{
  "hop_length": 160,
  "mlp_ratio": 6,
  "kernel_size": 7,
  "loss": "cross_entropy",
  "momentum": 0.9,
  "nesterov": true
}
Rows from block 4, named by matrix and row number. Rows with one number belong to one neuron. Each number is 128 + 32 x the weight over its row's rms, rounded and kept within 0 to 255. All counts start at 0.
# fc1: MLP up (model.blocks.4.mlp.fc1.weight, 768x128), inputs 0-127
# fc2: MLP down (model.blocks.4.mlp.fc2.weight, 128x768, transposed), outputs 0-127
fc1.92 [ 58 130 149 115 135 166 163 182  69 138 187 131 170 130 155 134  42 163 129 182 122 113 131 198 125 146 118 131 160 174  81  67 174 135 127 150 172 169 131 133 158 137 157 146  54 119  97  92  86  88 116 104 134  79 164 117  95 127 181  86 130 101 138 112 119 156  99  74 131 122 169 160 122 142 119 138 141 147 128 160  87 113 145 142 103 175 105  85 134 130 121 118 139 104 121 133 201 117 113 133  84 136 112 150 170 153 203 150 161  81  91 110 130 152 127  95 118 126  87  94 122  93  80 141  78 162 103 155]
fc2.92 [132 104 171 145 125  85 153 137 169 134 116 162 107 106  83  97  99  87 134  72 112 155 141 182 129 155  98 119 168  94  65  32 137  78 123  96 147 118 112  87 141  79 159 129 179 158  36  80 116 152 148 161 155 149 197  79  94 111 126 133 146 102 165 141 117 195 142 122 137 116 123 121 113 131 140 169  78 166 121 108 113  95 134 146  90  84 131 138 183 180  90  82 106 123 140  94 116 127  95 145 129 139 147 108 130 107 166 175 140  85 100 122 125 127 110  74 148 119 100  76 136 158 198 105 133 113 118  83]
fc1.93 [121  70 114 150 104 151 140 161 134 125 150 113 110  77 150  84 106 152 123 127 116 161  94 118 188 179 117 160  84 161 139 115 117 126  95 133  95 149 155 179 117 154 130  87  69 124 128 149 153 167 101 122 161 191 152 163 137 151 162 119 132 129 158 113 152  58 129 146  98 118 126 131 116  52 144 101 137  58 111  70 124 154 196 170 129 112 105 154 118 118 129 119  67 179 137 146 113 203 132 121  80  77  94 185  94  98 138 116 207 117 163 138 159 116 183 101 174 125 101 114 144 125  93  49 122 132 115 139]
fc2.93 [157 103 121 191 152  56 159 134  65  92 109 136 127 117 155 144 123 127 120 138 129  40  87  85 130 133 194 140  86 139 160 101 162 150 176 147 184  85  71 139  63 142 168  88 134 125 131 127 112 130 147 173 101  82 110 141 114  93 113 152  84 102 117 123 122 128 136 180 135 144  26 127 129 154  93 204 167 144 153 117 160 172 152 132  80 149 168 114 114 126 137 168 131 142  88 148 118  95 147 139 106 133 156  74  86 141  98 129 167  81 106 136 126 115 111 128 114 135 118 143 194 100 100 173 123 132  96  78]
fc1.94 [104 120 177 108 142 158  72 106 154 163 148 173 134 156 104 112 165 122 147 111 114 144  17  91 160  91 130  90 168 182 131 137 139 155 114 125  59 120 142 118 145 171 168 123 146 111  50  92 177 112  87 152  99  63 157 118 118 129 162 145 143 124 141 150  78 112 128  97 127 162 131 120 114 152 116 146  83 127 115 121  60 148 164 129 115 160  89 116 145  98 150 118 159 130  92  77 106 145 157  85 133 117 140 195 124 204 154  88 102 155 111 115 130 178  77 104 103  68  87 147 138 136 138 177 143 165 158 163]
fc2.94 [146 140 141  99 100 112 152 134 133 221 120 200 127 139  77  91 135 128 107 187  98  98 200 114 103 123  98 154  81 160 142 142  97 130 124  83 113 131 125 160  60 138 129 176 113 159 166 127 177 131 190  95 128 110 100  95 113 157  92  58 137 124 135 156 143 152 142  95 180 132 129 154 155 186 108 100 137 122  70 116 139 100 191 192 137  83 145 121 153 105  65 130 112 193 139 125 122 118 103  97 146 115 178 103 152 108 130 167 127 139 115 137 153  24 165 107 105 129 128 132 168 112 133 166 134 140 131 154]
fc1.95 [ 68 101 136 131 154  80  97 155 169 169  89 167 127  79 151 109 148 114 107 114 107  67 130 133 197  91 101 122 162 138 142 168  85  97 155 121 134 160  96 148  78 168 135 156 178  53 108 104  82 118 139  98  82 109 173 106 103 114  97 151 196 147  90 140 121 161 168  99 125  39 164 120 107 172  96 158 158 129 104 150 170 129 126 108 125  84 145  81 140 115 126 142  82 131 127 109 147 221  94 174 143 153 133 160 114 116 172 164 124 121 146 169 183 132  91 162 157 118 116 164  98 151 119 127 104 137 142 162]
fc2.95 [ 86 118 112  97 140 168 115 128  87 131 164 126 103 102 158  74 188  98 144 182  99 172 114  88 133 151 158 164 130 131 115  79 145  81 136  84 130 143 104  90 105  63 119 121 144 130 151 104 111 109 116  97  98  66 136 156  72 129 172 119  96 125  82 115 114 103  89 104 110 199 129  87 168 101 173  82 108  77 143 108 161 113  96 155  67 132 193 179 128 107 169 106 144 128 123 135 101  64  74 131 187 102 128  69 111 139 183 137 133  96 197 118  81 147 112 143 103 123 105 149 112 106 138 131 127 183 164 148]
fc1.96 [111 126 105  82 146 164 130 173 119 143 113 192 192 102 194 133 152 142 108 136 143  93 105 155 141 187 106 119 110 155 145 235 120 130 151  70  87 168 122 104 159  89 163 123  75 115 137 144 140 157 160  94 107 162 133 207  74 104  83 166 136  96 130 129 114 107 106 112  87 144 129  68  83  84 111  85 110 114 135 145 114 147  93 190  86 120 118 108 132  76  74 134 102 144  90 176 108 106 113 161 140 152 161  86 146 123 103 127 126 152 188 139 149 147 175 155 130  70  90 143  99 126 131 159 118 162 110 148]
fc2.96 [ 83  96 126 116  88 176 119 123 116 131  94  76 147  96  96  99  84 146 147 149  98 108 116 129  78 107 138 154 165 100  99 125 132 169  68 103 125 104 102 133 155  91 185 158 102 127 102 144 151  81 206  96 125 118  97 102 102 113 109 112 161 113 184  91 137  46 111 154 131  97  83 135 133 111 130 147 154  86 116  79 164 168 168 138 106 151 117 139 181  83 169 167  71 118  61  90 137 117 135  61 105  61 132  77 142 125 141 142 166 101 161 118 142 168 128 137 161  74  84 111  96  90 142 124  84  84 103 105]
fc1.97 [120 148 105 122  96  93 129 111  48  88 185 188  89 102 128 161 146 113 124 103 162 164  74 115 124 150  71 102  95 170 134 109 169 130 131 139 173 117 110 126 139 131 179  94 144 136 153 169  99 153 112 128  79 130 158 152 141 158 157 181 104 133 120 147 168  96 101 123 105 186 106  96  76 176  77 178 163 130 133 159  92 164 142 140 131 131 111 135 143 146  85  70 125 129 176  85 155 142  77  86 121 119 104 113  98 188 151 189 104 148 167  73  90 188 132  98 143 177  90 179 159 155  95 146 128 131 156  90]
fc2.97 [154  94 166 101 190 109 188 134 182 135 145 168 151 127 128 104 122 166 127 148 163 126 102 167  64 120 121 120 116  58  82 140 110 203 122 129 181 159  84 174 190 117 120  56 134 141 112 130 129 126 159 142 162 127 136 123 137 141 101 118  91 146 117  81 169  45 165  80 158 118 149 159 108 116 146 124 118  65 128  70 109 133 161  90 152 147  37 136 149 135 134 126  96 154  91  77 122 144 131 116  98 109 118 129  67 167 137 169  91 125 114 102 116  73 113 155 131 133 130 113 133 129 170 172 133 115 196 137]
fc1.98 [183  98 168 104 112 102 160 201 144 100 101 184 143  94 109 163 127  92 144 152 179  86 103 137 111 145  91 128 174 133 136 146 144 146 130 165 133 149 126  77 139 129 178 138 118 135 143 115 148  58 150 135  97 173  90 149 130 140 144  96 106 129 125  88  76 119 172 138 111 109 106 146 122 113 114 162 123 181 126 151 152 139  81 170  45 107 111 115 135 114 177  73 136  89 106  95  95 126 164 150 107 125 134 144 107 138 149 102  71  87 157 154 108 135 111 108  96 175 119 183 120 137 116 166 111  42 139 247]
fc2.98 [113 158  94 117 120 131 111  99 141  83 108  84  98 140  91 110 222 133 137 141 169 160 151 123 100 143 143 151 124 116  80 167 187 162 108 190 110 146 108 115 115 136 145 174 134 103 123  66 160  85 142 128  69 107 138 105  95 132  93 123 148 138 110  94 155 183 172 156 115 180 122 117 147 139 108  89 114 148 112 136  99 123 124 112 108  68 114 104 126 107  20 175 126 156 147  69 135 140 169 132 100 173 171 119 171 137 119 107 120  78 154 140 164  59 129 129  97 173 102 212 126 116 138 132 148 103  75 167]
fc1.99 [135 155 116 104 109  93 189 113 151 124 190 136 122 142 114 114 105 142 136 115 112 107 116 110  78 100 122 125 108  75  85 113 102 112 130 115 150 111 146 159 197 140 255 150 116 108  93 122 158 126 165  88 110 131 145 129 136 165  69 158 101 104 180  92 157 183 159 146 129 127 141  93  97  65 108 165 168 118  89 144 145 125 151  65  81 148 143 168 141 146  92 186  93 115 111 182 147 159 146  88 106 127 129 153 166 163 112 132 117 118 154 130 170  84 115  87  70  98 162 126 201  98 121 105 171 101 115  95]
fc2.99 [189 145  80 154 128 134 129 160 155 154 126 162  99 131 121 107 158 135 184 160 140  80  82  81 135 105 135 108  72  85 106 129 139 184 123  47 166 137 113  82 130 128 191  97  71 167 176 101 145 124  78 107 172 156 115 129 140 182 134 102 123 115 117 101  88 126 140  76 119 106 110 123 157 146 160 144 129  93 118 126 145 138 168 166 130 103 137 154  46 125  79  71 139 169 168 139  98 160 132  89 122  84 153 187 131  89 101  67  92 139 166  71 132 106 164 116 191 146 147 153 144  82 116 122 141 131 143 167]
fc1.100 [104 176 109 151 161 151 172 125 150 119  81  66 103 117  96 123 114  99 118 124  91 102 126 176 128 176 124 116 134 186 107 171  64  96  87 147 123 141  82  95 146  63 121 119 206 154 169 137 102  97 112 144 104  93 138 187 114  69 150 150 117  65 168 143  93 142 117 118 149  78 141 136 117 136 105 134 181  93 119 154 177 122 161  69 107 139 103  82  81 201 117 187 109 142 109 153 183 144 155 159 136 119 102 139  85 142 152 135 144  91 131 105  97 162 180 160 141 125  95 168 154 157 140  56 136 136 123 142]
fc2.100 [121 112 137 161 135 127 100  71 164 155 126 161 115  93 166  98  51 154 133 122 169 124 151 123 148 141 107  95 137  99 120 169 133 149 159 161 172 180 100 155  62 121  97  91  96 121  85 135 168 102 156  83 108 157 136 165  97 108 140  66 105 150 121 165 137 156 142 104 118 128 138 122 142 122  41  91 160 125 106 122 154 126 123 153 107 112 221 150 106 148  69  59 101 124 171 131  92  96 128 113 109 145 173  73 110 115 171 172 128  93  89 155 138 128 125 140 160 178  78 123 178 163  96 165  90 197 153 146]
fc1.101 [100  81 139  76 187 100 208  89  94 152 125 110 107 150  89 137 175 127 136 173  80 124 168 189 121 119 152  97 123 167 111 140 122 186  98 114 140 127 159 147  95 122 147 157 106 138 149 101 167 135 137 138 126 134 196 132 186 160  96 122  98  87 134 138 115 106 137 106 139  65 127 104 110 160 117 102 188 148 129 105  94  97 115  98 116 106 124  80  69  86 131 218  90  80 178 119 122 126 108 107 146 137 126 145  98 134  90 180  94  81 129 109 152 168 144 206 161 157 164 107 138 152 158 152 140 127  87  71]
fc2.101 [102 119 157 133 160  76 134 157 147 154 147 164 154 122 202 109 186 163 133  81 108  97 109  74 139 120 162 243 122 119 120 183 100 127  99 159 165 109 104 110  84 122  88 168 107  92  90 144 139 108  71  56  75 124 161 142 169 125 148  97 140 190 152 161 139 111 136 117 130 160 118 116 122 113  59  96 135 146 141 156 102 134 137  95  89 163 133  96 113 107 174 137 156  63 115 139 121 124 164 111 115 124 170 102 112 127 138 123 180 125 102 109 188 176 107  98 155 141 154 128 121 120 117 175 148  94  48 134]
fc1.102 [132 137 118  80  92 123  99  99 153 113 131 128 116 142  96 106 129  59 177 155  94  73 130 189  81  98 124 133 156 122 158 119 144 165 130 125 122 164 120 130  97 131 138 108 106 135  96  89 127 127 181 153 146 113 159 182 107  65 161 151  63 100 110 127 131 123 131 126 142 145 112 104 103 117 192 172 186 127 119 119 140 138 102  65 137  79 112 120 123 125 170 133  64 187 111 118  29 197 144 169 119 151 118 121 101 169 168 128 201 113 190 112 130  76 135 135 136 163 181 159 147 141 124 158 100 111 120  62]
fc2.102 [ 72 184 147 157 132 160 180 181 107 214 170 130 185 166  81 114  70  77 151  72 133 127 169 107 162 138 118 122  77 109 137 175 116 124 122 186  89 158 153 130 138 103 136 123 127 152 155 110 113 164  91 116 118 119 114 177 167 183 144 130 134 117 145  92 159 123 186 135 115 142 145 102  82  77 138 170 136 150 141 188 118 118 139 176 194  91 112 117 119 110 101 157 103  90 113 164 119 101 157  86 135 114 123 156 188 101 148  86 134 173 136 100 193 124 159 166 144 190 128 137 175 148  99 133 151 129 151 149]
fc1.103 [151 139 154 160 129 118 141 142  90  89 121 134  79 171 145 116 149 121 132 132 123 109  89 166 103 139  98 130 109 120 122 199 120 118 149 170 109 197 135 151 169 172 128 164 108 159 128 148  79  86  91 110 144 145 161  37 121 100 124 136 118 160  98 154 131  83 143 154  38 141 178  90 133 117  47 136 130 133 116 208  94 154 165 130 112 111  79 111  27  75 139 183 165  89 203 118 118 139 144 136 122 140 129  87 161 143 178 110 118 108 139  99 170 160 129 128  92 107 135  99 106 128 141 129 145 140 155 102]
fc2.103 [112 164 181 129 109  87 163 101 161 156 111  85 193 114 105  99 112 146  62 100 104 111 146 106  81 130 145 152 101 101  98 131 116 105 177 141 134 135 125 142 106 167 153  43  94 149 128 190 103 159 170 122 152 114 157  76 121 142  82 154 101 102  75 141  88 156 103 202 151 128 121 134 128 109 138 201  97  89 142 112  83  76 119 106 124 115 153 112 122 120 136  72 148  60 111  78 168  91  99 154 111 138  87 140 160 116 126 165 102 135 168 163  86 115 134 122 127 128  93 160  90 140  69 143 156 179 145  62]
fc1.104 [131 150  81 139  55 144 130 129 158 165 141  96 112 137 130 117 104  80 111 145  61 131 132 130 133 141 142 133 156 129 124 153 111 153 135 138 207 157 106 173 183 176 119 110 132 124  80  81 179 107 150 155 114 143 118 155 114 153 124  41 110 128 109 112 147  78 112 144 137 182 148 149  73  50 130 126  95 144 166 198 139 111 139 165 143 164 120  99 106 141  60 109 143 107 198 114 121 122  94 111 142 123 121 109 105 226 113 178  95 107 123 141  61 149 181 135  99 170 167 129 127 134 135 103 115  71 110 142]
fc2.104 [ 99  89 128 131 142 133 140 102 135  76 122 122  68 146 125  84 111 107 105 129 121  99 114 101 156  68  89 115 128 125 135 159 110 102 123 167 155 130 161  62  91 158 113 147 149 119 154 149 104 146 107  65  99 166 131 198 113 151 118 180 109  99 175 165 107 112  69  47 128 104 113 135 147 165  61 149 199 111  98 112 114  97 109 144 140 107 157 157 149 133 142 139 127 126 105 146 158 183 205  88 165 153 175  99 162  88  61 119 133 186 128 120 117 160 129 166 145  53 135 123 126 114 147 181 159 145 187 114]
fc1.105 [187 101 150 150  89 133 145 143 188 135 108  99  95  54 139 120 217 126 149 131 177 102 115 127 126 105 143 149  97  61 164 177 105 105 147 154  82 150 145 186 133 135 145 139 103 130 106  67  85 124  98 175  96 136 135 109 130 178 155 134 144 100 164  89  59 162  88 118 132 173 113  97 119 132 152 154 153 168 150 204 146 147 158  77 124 152 143 125 123 106 176 131 125 155  61 113 114  98 109 177 109 126 120 165 142 110 109 139  55 120 135  84 150  88 143 171 123 133 133 112 105 164 119  88  92 172 144  68]
fc2.105 [ 63 108  89 110 116 147 191 107 104 189 167 101 164 173 135 160 165 101 119  88  95 170 102 145 145 132 103 189 147 138  63 117 179  69 136 147 118 120 140  90 120 168 143 132 129  97  52 189 130 127  63  47 126 173 106 146 164 121 158 154 178  90 166 159 118 138 162 130 148  89 165  83 146 119 185 103 153  96 151 135  80 147 173 148 142 130 133 162 158 116 104 125 116 161 124  73 131 156 136 106 151 164  98 109 150 103 100 120 131 151 171 136  84 132 153 113 151 188 174 136 109 158 132 113 174  96 143 127]
fc1.106 [151 142  71 119 148 131 136  81 185 179  84 114 174  80 125 119 186 114 144 116  81 121  84  95  95 145 146 132 118 129 110  86  95  90 108 171 111 142 137 170 148 187 142 158 148 134 154 156  47 140 112 129  92 103 156 120 123 194 125  97 136 138  78  50  78 133  83  69 100 174 162 102 106 122 169 105 142 108 132  93 178 154 114 145  56 103 156 120 103 198 111 143  83 165 203 121 130 115 134 100 146 147 149 128 150 124 130 157  88 179 172 151 126 128 115 116 150 136 145 169  75 110 123 111 144  95 124 138]
fc2.106 [139 141  97 105 125 130 113 157 158 122  87 169 101 143 143 120 175 135 122 183 207 189 126 134 115 120  91 154 110 138 107 103 145  26 155  98 130  91 142 163  69 125 134  91  35 171  90 175 138  99 118 149 134 144 129 202 129 155 109 113  94 110  96 182 149 147 138 108 133 154 106 131  92 154 173  90 106 110  65 111 158 132  90  94 123 115 113 146 144  90 105 165 140 138 126 142 174 174 154 144  86 173 204 116 128 137 132 123 129 125  96 162  88 156 126  66  96 120 173  68 111  86 103 131 142 104 150 132]
fc1.107 [127 128 175  86  18 142 148 140  89 138 158  69 104 137 153 140 114 105 124 141 107  80 127 135 158 149  78 119 148 122  86 142 138 139 104 127 126 149  64 169 155 127 180 146 126  99 103 171 120  86 156 151  96 117 177 103 152 147 113 132  99  56 130 110 109 123 192  75 141 148 162 107 132  98 134  65  89 182 145 168 201 116 144 132 126 156 142 137 150 162 121  83 149 133 222 185  89 101 135 120 151 174 112 107 146 107 155 102 109 111 101 104 162 131 141  95 193 122 100 150  89  99 114 102 143 176 132 148]
fc2.107 [ 92 138 114 144 106  93 159  89  69  85 125  78 100 143  60 147 104 118 140 113  29 118 106  96 139 143 150 150 155  91 158 136  93 119 188  93 174 173 157  81 124 149 132 117 115 162 116 126 176 170  99  93 154 136  86 128 119 150  93  98 107 116 131 102 182 198 120 135 110  99 130 117 133 127 112 168 154  90 121  89 165  82 130 154  96 137 162  78 144 103 108 156  67 124 136 124 160 146  86 150 117 155 119  96  55 149 117 128 107 157 171  45  74 135 145  91 158 124  72 132 139  97  86 162 141 135 148  87]
fc1.108 [148 156 150 167 134 123 112 147 123 125 130 136 161  86 116 144 131 189 177 136 157 150 131 132 126 134 120 143 108  57 165 136 163  92 119 128 115 168 170 108  86 120 162 107  93 112  95 146  81  87 104 147 144  82 129 153 118  57 104 124 121 101  88 197 151 135 126 109 115 113 188  87 125 127 146 110 103 149 163 136 121 150 121 126 108  53 129  54 106 100  87  64 172  93  73 129 100 169 168 104 115 170 110 194 149 107 113 170  70 171 174 177 110 153  72  99 188 126 129 119 106 182 131 112 169 109 172 144]
fc2.108 [ 77 109 132 172 198 134 143 165 175 116 109 167 129 137 111 100 136 111 105 143  94 134 127 119  72 139  98 142 146 109 122 156 145 157 131  74  99 149 120 164 126 155 149 115 172 167 150 175 138 107 155 141 183 198 126 108 161 120 152 139 136 142 178 117 175 164  74 148 181 113 145 144 178 172 119 164 110 135 101 117 193 126 127 139 156  88 114 133 123 146 138  58 128 178 174  71 128  91 108 151 139 190 133 190 153 158 147  88 151  97 126 191 102 151 100  72 138 126 133 102 130 165  92  71 203 104  88 153]
fc1.109 [125 161 126 105 129 171 145  59 124 149 111 133 125 103 103 136 162  56 119 131 116  73 111 164 131 169 114 129 152 101  87 146 131 121 148 126 137 169  90 142 111 159 106 103 113 126  96  56 137 146 151 155 125 144  90 142 128 115 106 181  92 131 128 157  72 144 139 113 125 101 161 190 107 146  84 161 180 114 127 155 133 146 174 112 105  92 122 125 113 181 179 188 104  91 176 144  58 106 149  84 121 136 163 143  52 177 134 168  79 117 139 168 157  67 152 157 100 106 133 191 150 104 104 146  83 166 213 137]
fc2.109 [ 33 128 110 107 143  68 138  65  75 103 152 127  96 138 189  92 148 103 100 107 123  73 114  98 137 131 101 113 184 157 138  65 141 135 127 189 110 114  72 122 181 128 104 157 128 127 128  77  87  83  71 161 130 106 134 179  89 103 124 118 182 145 120  83 212 104 149  93 153 166 130 134 146  97 160 109 102 177 110 123 157 168 101 144 168 116 100 144 141  66 126 171 100  99 128 151 117 127 175 126 116 149 134 140 156 102 158 138 105 124 144 153 173 105 120  78  89 105 134 137 143  94  76 157 142  80 157 111]
fc1.110 [130 176  81 176 140 151 192 116 102 112 101 161 125 117 119 206  99 126 118 173 184 132 127 106 126 116 190 110 147  95 127 156 130 167 183 125 120  54 139 175 122  68 177 134 129  98 118  80 152 135  70  83 104 157  82 151 197 156 135  51 151 136 126 149 115 173 148  74 114 170  75 133 110 125 104 139 106 149 140 130 136 102 130 151 121 109 115 112 118 133  74 122 124 172  99 131 107 117 152 117 117 153 141 169 112 136 133 126  94 172 191 156  59 104  76 137 114 116 140  75  73 170 107 178 150 121 116 153]
fc2.110 [138 124 140 111 140  91 153 126 181 129  93 103 121 126  99  95 165 212 119 198 127 131  76 136 120 127 182 156 111 141  79 127  98 117  90 119 152 161 146 137 107 125 146  90 140  78 122  73 162 153  87 143  73 160 110 139 115 122  53  79 122 162 174 120 162 184 174 124 104  80 129  95 163 159 108  86 148 109 138 132 103 108 171 184  97 182 107  75 107 153 158 104 164 165  90 148 154 103 131 133 110 120 119 162  72 110 140 117  54 151 119 128 162 117 100 131 114 124 153 158 105 161 168 138 189  81  97 190]
fc1.111 [ 76 159 100 157 123 141 133  72 186 156 165 116  58 171  84 225 132 120 109 115 103  93  66 142 181 130 125 154 158 133 104 119 127 116 145 138  90 122 106 133 178  75 107 128 153  82 130  86 140 152 120 121 143 126 128 139 118  97  93 155 174 142 182  95 122 135 112  77 161 121 104 127 125 143 144 173 124 120 116 131 139 157 172 119 151 155 164 164  73 159 140 136 125 121 112 117 155 117  72 112 192 157 166 216 123  93 124 117 139 201  69 128  97 128 106 151 138 115  94  56  85 131 120 119 130  84 173 169]
fc2.111 [126 149 100 139 137  75 101 114 166 124 164 169 170  96 140 143 109 189 139 118 131 111  82 123 100 141 142 168  93 161 138 148 188 167 152 150 145 170  68 144 170 199 135 107  78 120 129 141 134 131 115  96 163  93  94 105 151 174  93 168 113 178 148 151 144 111 183 108  85 175 125 160 195 171 124 107 118 114 111 128 136  45 153  97 164 145 170  79 128 125 169  13  88 133 119 177 123 140 135 128 168  92 126 124 110 107 161 113 107 165 133 160 100 123 135  63 138 144 103 164 166  92 149 120 127 107 108 110]
fc1.112 [172 134 100 139 177  98 101 156 121 107 145 190 145 167  83  86 117 149 157 188 161 131 102 144  92  85 116 153  82 106 146  84 156  75 133 109 139 127 100  79 130  90 138 116  87  83  95 146 167 119 135 166  57  65  91 134 138 112 119  84 113 124 151 130 130 107 148 156 155 116  72 164 123 149  91 128 178 144  92 160 161 174 121 127  84 158 108 126 168 177 140 151 187 187 167 138 143  41 130 140 154 190 108 139 186 113 167 146 148 126 139 128  93 131 136  91 142 110 102 156 148 126  73  90  75 101 152 143]
fc2.112 [159  95 113 102 148 140 166 164 136 142 135 100 145 142 116 132 124 150 151 146 155  77 118 130  93 231 138 126 133 139  84 113  92 201  50 121 129 111 122  92 136  79  95 129 184 104  71  89 104  94 130 141 125 162 148 193 158 109  73  77 169 145 116 161 164 139 109 192 100 119 144  97 129 110  70 135 116  85 147  65 186 134 133 132  86 121 159 139 118 123 135 117 112 110 107 143 123 200 136 163 138 116  94  76 149  95 161 130 208  99 147 118 131 185 112 127 137 143 124 143 129 149 123  94 104  79 145  65]
fc1.113 [135  78 117 128  67 131 101 100 212 204 123 143 161 127  91 177 131 101 178 154 114 116 129 175 146 101 120 103 193 135  72 121 175 140 133  90 125 130 189 127 212 179  95  85 131 169 103 139 165  84 167  69  54 165 126  53 133  84 117 129 131 193  86 119 162 153  96 106 132 119 101 135  96 161 166 156 137 108 145 131 135 139 178  85 122 156 146 118 124 136 127 148 152 110 117 158 138 185 128 117 108 125 114 135 110 118 124 112  66 142 129 148 119 115 106 124 113  95 149  68 129  79 140 100 169 108 122 136]
fc2.113 [184 189  89 120 113 111 191 134 139 101 216  96 114 191 109 156 155 123 143 115 156 143 136 114 160 151 105  89 105 152 161  86 166 111  87  82 153 113 213 144 128 121 141 137 124 165 170 113 147 117 118 142 123 151 143 123 122 157 196 121 132 109 180 114 130  99 105 130  98 125 120 158 101 100 128 121  67 171 134 137 162 111 141 188 153 146 117  91  72 169  97  82 131 112  90 140 173  99  96 145 182 125  79 155 113 120 155  56 118 157 112 154  65 108 169 123 105 128  56  71 148 132 123 167 145 133 152  97]
fc1.114 [189 137 132  97 178 135 147 107 177  96 145 136 139 140 154 128 114 135 114 103 142 108 120 150 142 124 107 126 130 166 164 170 143  80  37 190 173 122 136 184 142  95 127 151  93 120 135  99 146 137 116 111 121 101 122 119 112 105 150 132  79  94 130 113 113 155 126  68 137 100 126 116 155  71 166 149 104 110 118  93 126  92  40 209  83 108  42  89  76 148 189 112 152 132 137 171 183  96 139 141 143 118 193 158 172 108 121 135 141  87 123 132 137 129 132  55 143 168 131 134 173 106 136 182 121 133  83 159]
fc2.114 [146 113 159  90  80 131  94 122 165 146 179 141 102 160  97 145  74 125 180  95 108 101 150 147 228 144 112  95 147 119  87 118 153 195 158 142  79 133 215 137  96 176  95 126  94 142 109 114 106 112 103 129 129 135 126 163 134 158 172 108 137 110  95 137 194 158 186 145 103 150 167 120  79 108 132 124  65 108 160  56 137 133 100 125 132  85 108 152 155 172 159 204  87 122 135 168 125 162 141 156 141 161 160 159  92  78 121 143 155 138  78  91 136 108 204 141 108 109 120 122 118 103 100 131 111 130 134 124]
fc1.115 [144 129 143 162 167 126 139 145 117  81 145 164 153 204 115 146 200 136 132 119  61  70 164 112 166  72 159 132 124 141 138 136 100 172 133  86 142 124 125 102 131 188 105 159  93  90 136 138 204  58 111 127 133 116 120 172 127 115 191  95 103 144  98 107 106 100 124 126 129  93 133  82 173 138 137 151 120 149  81 151 145 116 119 139  56 118  67  87 107  80 150  91 112 119  97 108 132 100  92 179 159 107 138 153 147  84 149 106 186 100 163 160 114 173 112 145 123 115 177 114 192 110  95 116 128 131 200 156]
fc2.115 [160 110 176  69 105 120 149 116 196 151 144 119 140 152  80 186 142 115 139 105 148 132 115  87 174  95 168 139 169 159 136 162 195 105 151 134 162 106  80 158 159 188 184 135 161 172  96  90 100 106 172 131 142  50 140  94 102 155 104  86 107 136 127 125 111 114 120  84  94 168 161 162 148 135 182 124 110 133 143 114 113 127 149  75  97 191 119 169 145 144  69  95  80 134 158 125 104 103 152 134  51 138 178 124 147 119 190  98 132  98 110 157 113 117 151  49  95 146 155 109 134 138 118 131 106  87 123 145]
fc1.116 [112 180 140 133 139 118 195 112  85 121 115 123  94  98 137 134 119 114 158 139 114  97 114 129  91  92  66 126 154 132 189 181 123 146 123 159 141 181 116 163 123 101  91 143 117 123  91 143  67 120 185 148  93 113 169  90  68 178 175 121 157 158 119  95 149  85 144 116  78 159  92 163  98 114 105 152  64 127 170 115 143 135 152 110  75 157 156  34 101 110 130 140 124 184 140 179 104 118 139 170 115 154 138 135  90  69  87  98 171 220 123 107 123 172 123 163 109  92 139 148 140  88 136 155 145 118 153 146]
fc2.116 [128 131  70 213  87 129 115 115  89 159 116 134 113  90 130 139 157 110 149 150  78 125 130 185  82  64 143 117 119  95 135 138 149  88 120  92 143 152 124  85 106 135 125 133 119 140 142 132 104 208 141  99 114 175 120 159 135 104  90 114 123 117 101 109 155 134 139  79 139 138 185  89 102  97 105 131 129  72 115 134 156 107 115 109  69 110 188 128  85 162 169 149 113 117 100 144 169 119 161 109 124 145  45 199  36 111 143 132 191 154 119 115  88 120 113 185 100  98 180 124 120 188 156  88 144  95 112 144]
fc1.117 [153 121 100 163 155 109  99  78 115 102 147 174 176 161 163  91 134 171 128  85  34 109 132 135  97 150  89 176 121  98 159 125 132 114 108 103  61 180 171 121 173 131 111  75 104 121 133 199 136  82 151  95 131 118 159  95 130 154 163 140 198 116 166 129 182 153  75 181  87 122 164  89 124  91  91 105 116  88  88 163  88 142 139  91 115  90 140  88 148 105 175 139 145  87 141 149 151 109 146 131 126  77 177 135 117 106 117 107 102  57 190 118 171 150 143 124 137 157 106 160 131 167 121 117 136 115 142 103]
fc2.117 [162 137 125 123 110  89 112 120 132 112 125 152  96 166 174 182 128 108  99  87 171 102 132 123 127 124 102 179 103 165  99 125 180 135 146 142 159 186 119 123 156  89 123 141  88  73 100  91 106 104 157 113  86 122 153 122 181  98  81 150  98 166  94 147 132 156  93 134 122 135  80 116 110 145 118 162 150  92  85  89 106  86  58 128 116  99 125  89  55 104 207 118 147  99 101 139 106 133 147 170 159 129 133 145 109 135 101 167 135  35 127 150 119  64 168 151 108  87 120 139 167 152 103 155 182 155 211  82]
fc1.118 [150  97 183  99 140  85 110  86 184 126 128 157 119 147 202 122 147 129 103 150  63 118 109 177 145 140 119 120 112  98 141 137 169 160 104 120  61  92 146 102 155 146 109  83  88  65 106 133 159  82  88 128 164 128 116 111 126 121 122 116 139 167  76  98 167 159  84 114 211 138 139 173 154 139 137 122  81  36 162 171 154 126 153  97 133 177 149  83 169  99 126 151  92 144 157 190 117 170  98 164  93 155 102 144 109 109 151 173 136 152 102 128 148 110 140 124  99 150  80 106  70 127 144  96 179 123 145 155]
fc2.118 [119 147 168 126 113 110 127 130 163  95 164  64 134 142 108  46 117 134 170 107 124  97 158 136 179 176  93 106 150 157  90 179 146 135  81  69  98 163 103  58 136 115 132 142  90 142 138 122 112 108 165 146 118 128  69 115 146 130 135 155  90 166 188 111 117 140 149 114 130 136  83 143 176 100 141 160  84  95 146 188 149 174 125 175 153  75 124 187  59 177  92 128  79 151 104 113  80  86 111 126 203 165 153 175 102 101 117  97 107 144 150  89  95 140 136 109 154 114 116  98 126 193 119 136 123 143  91 123]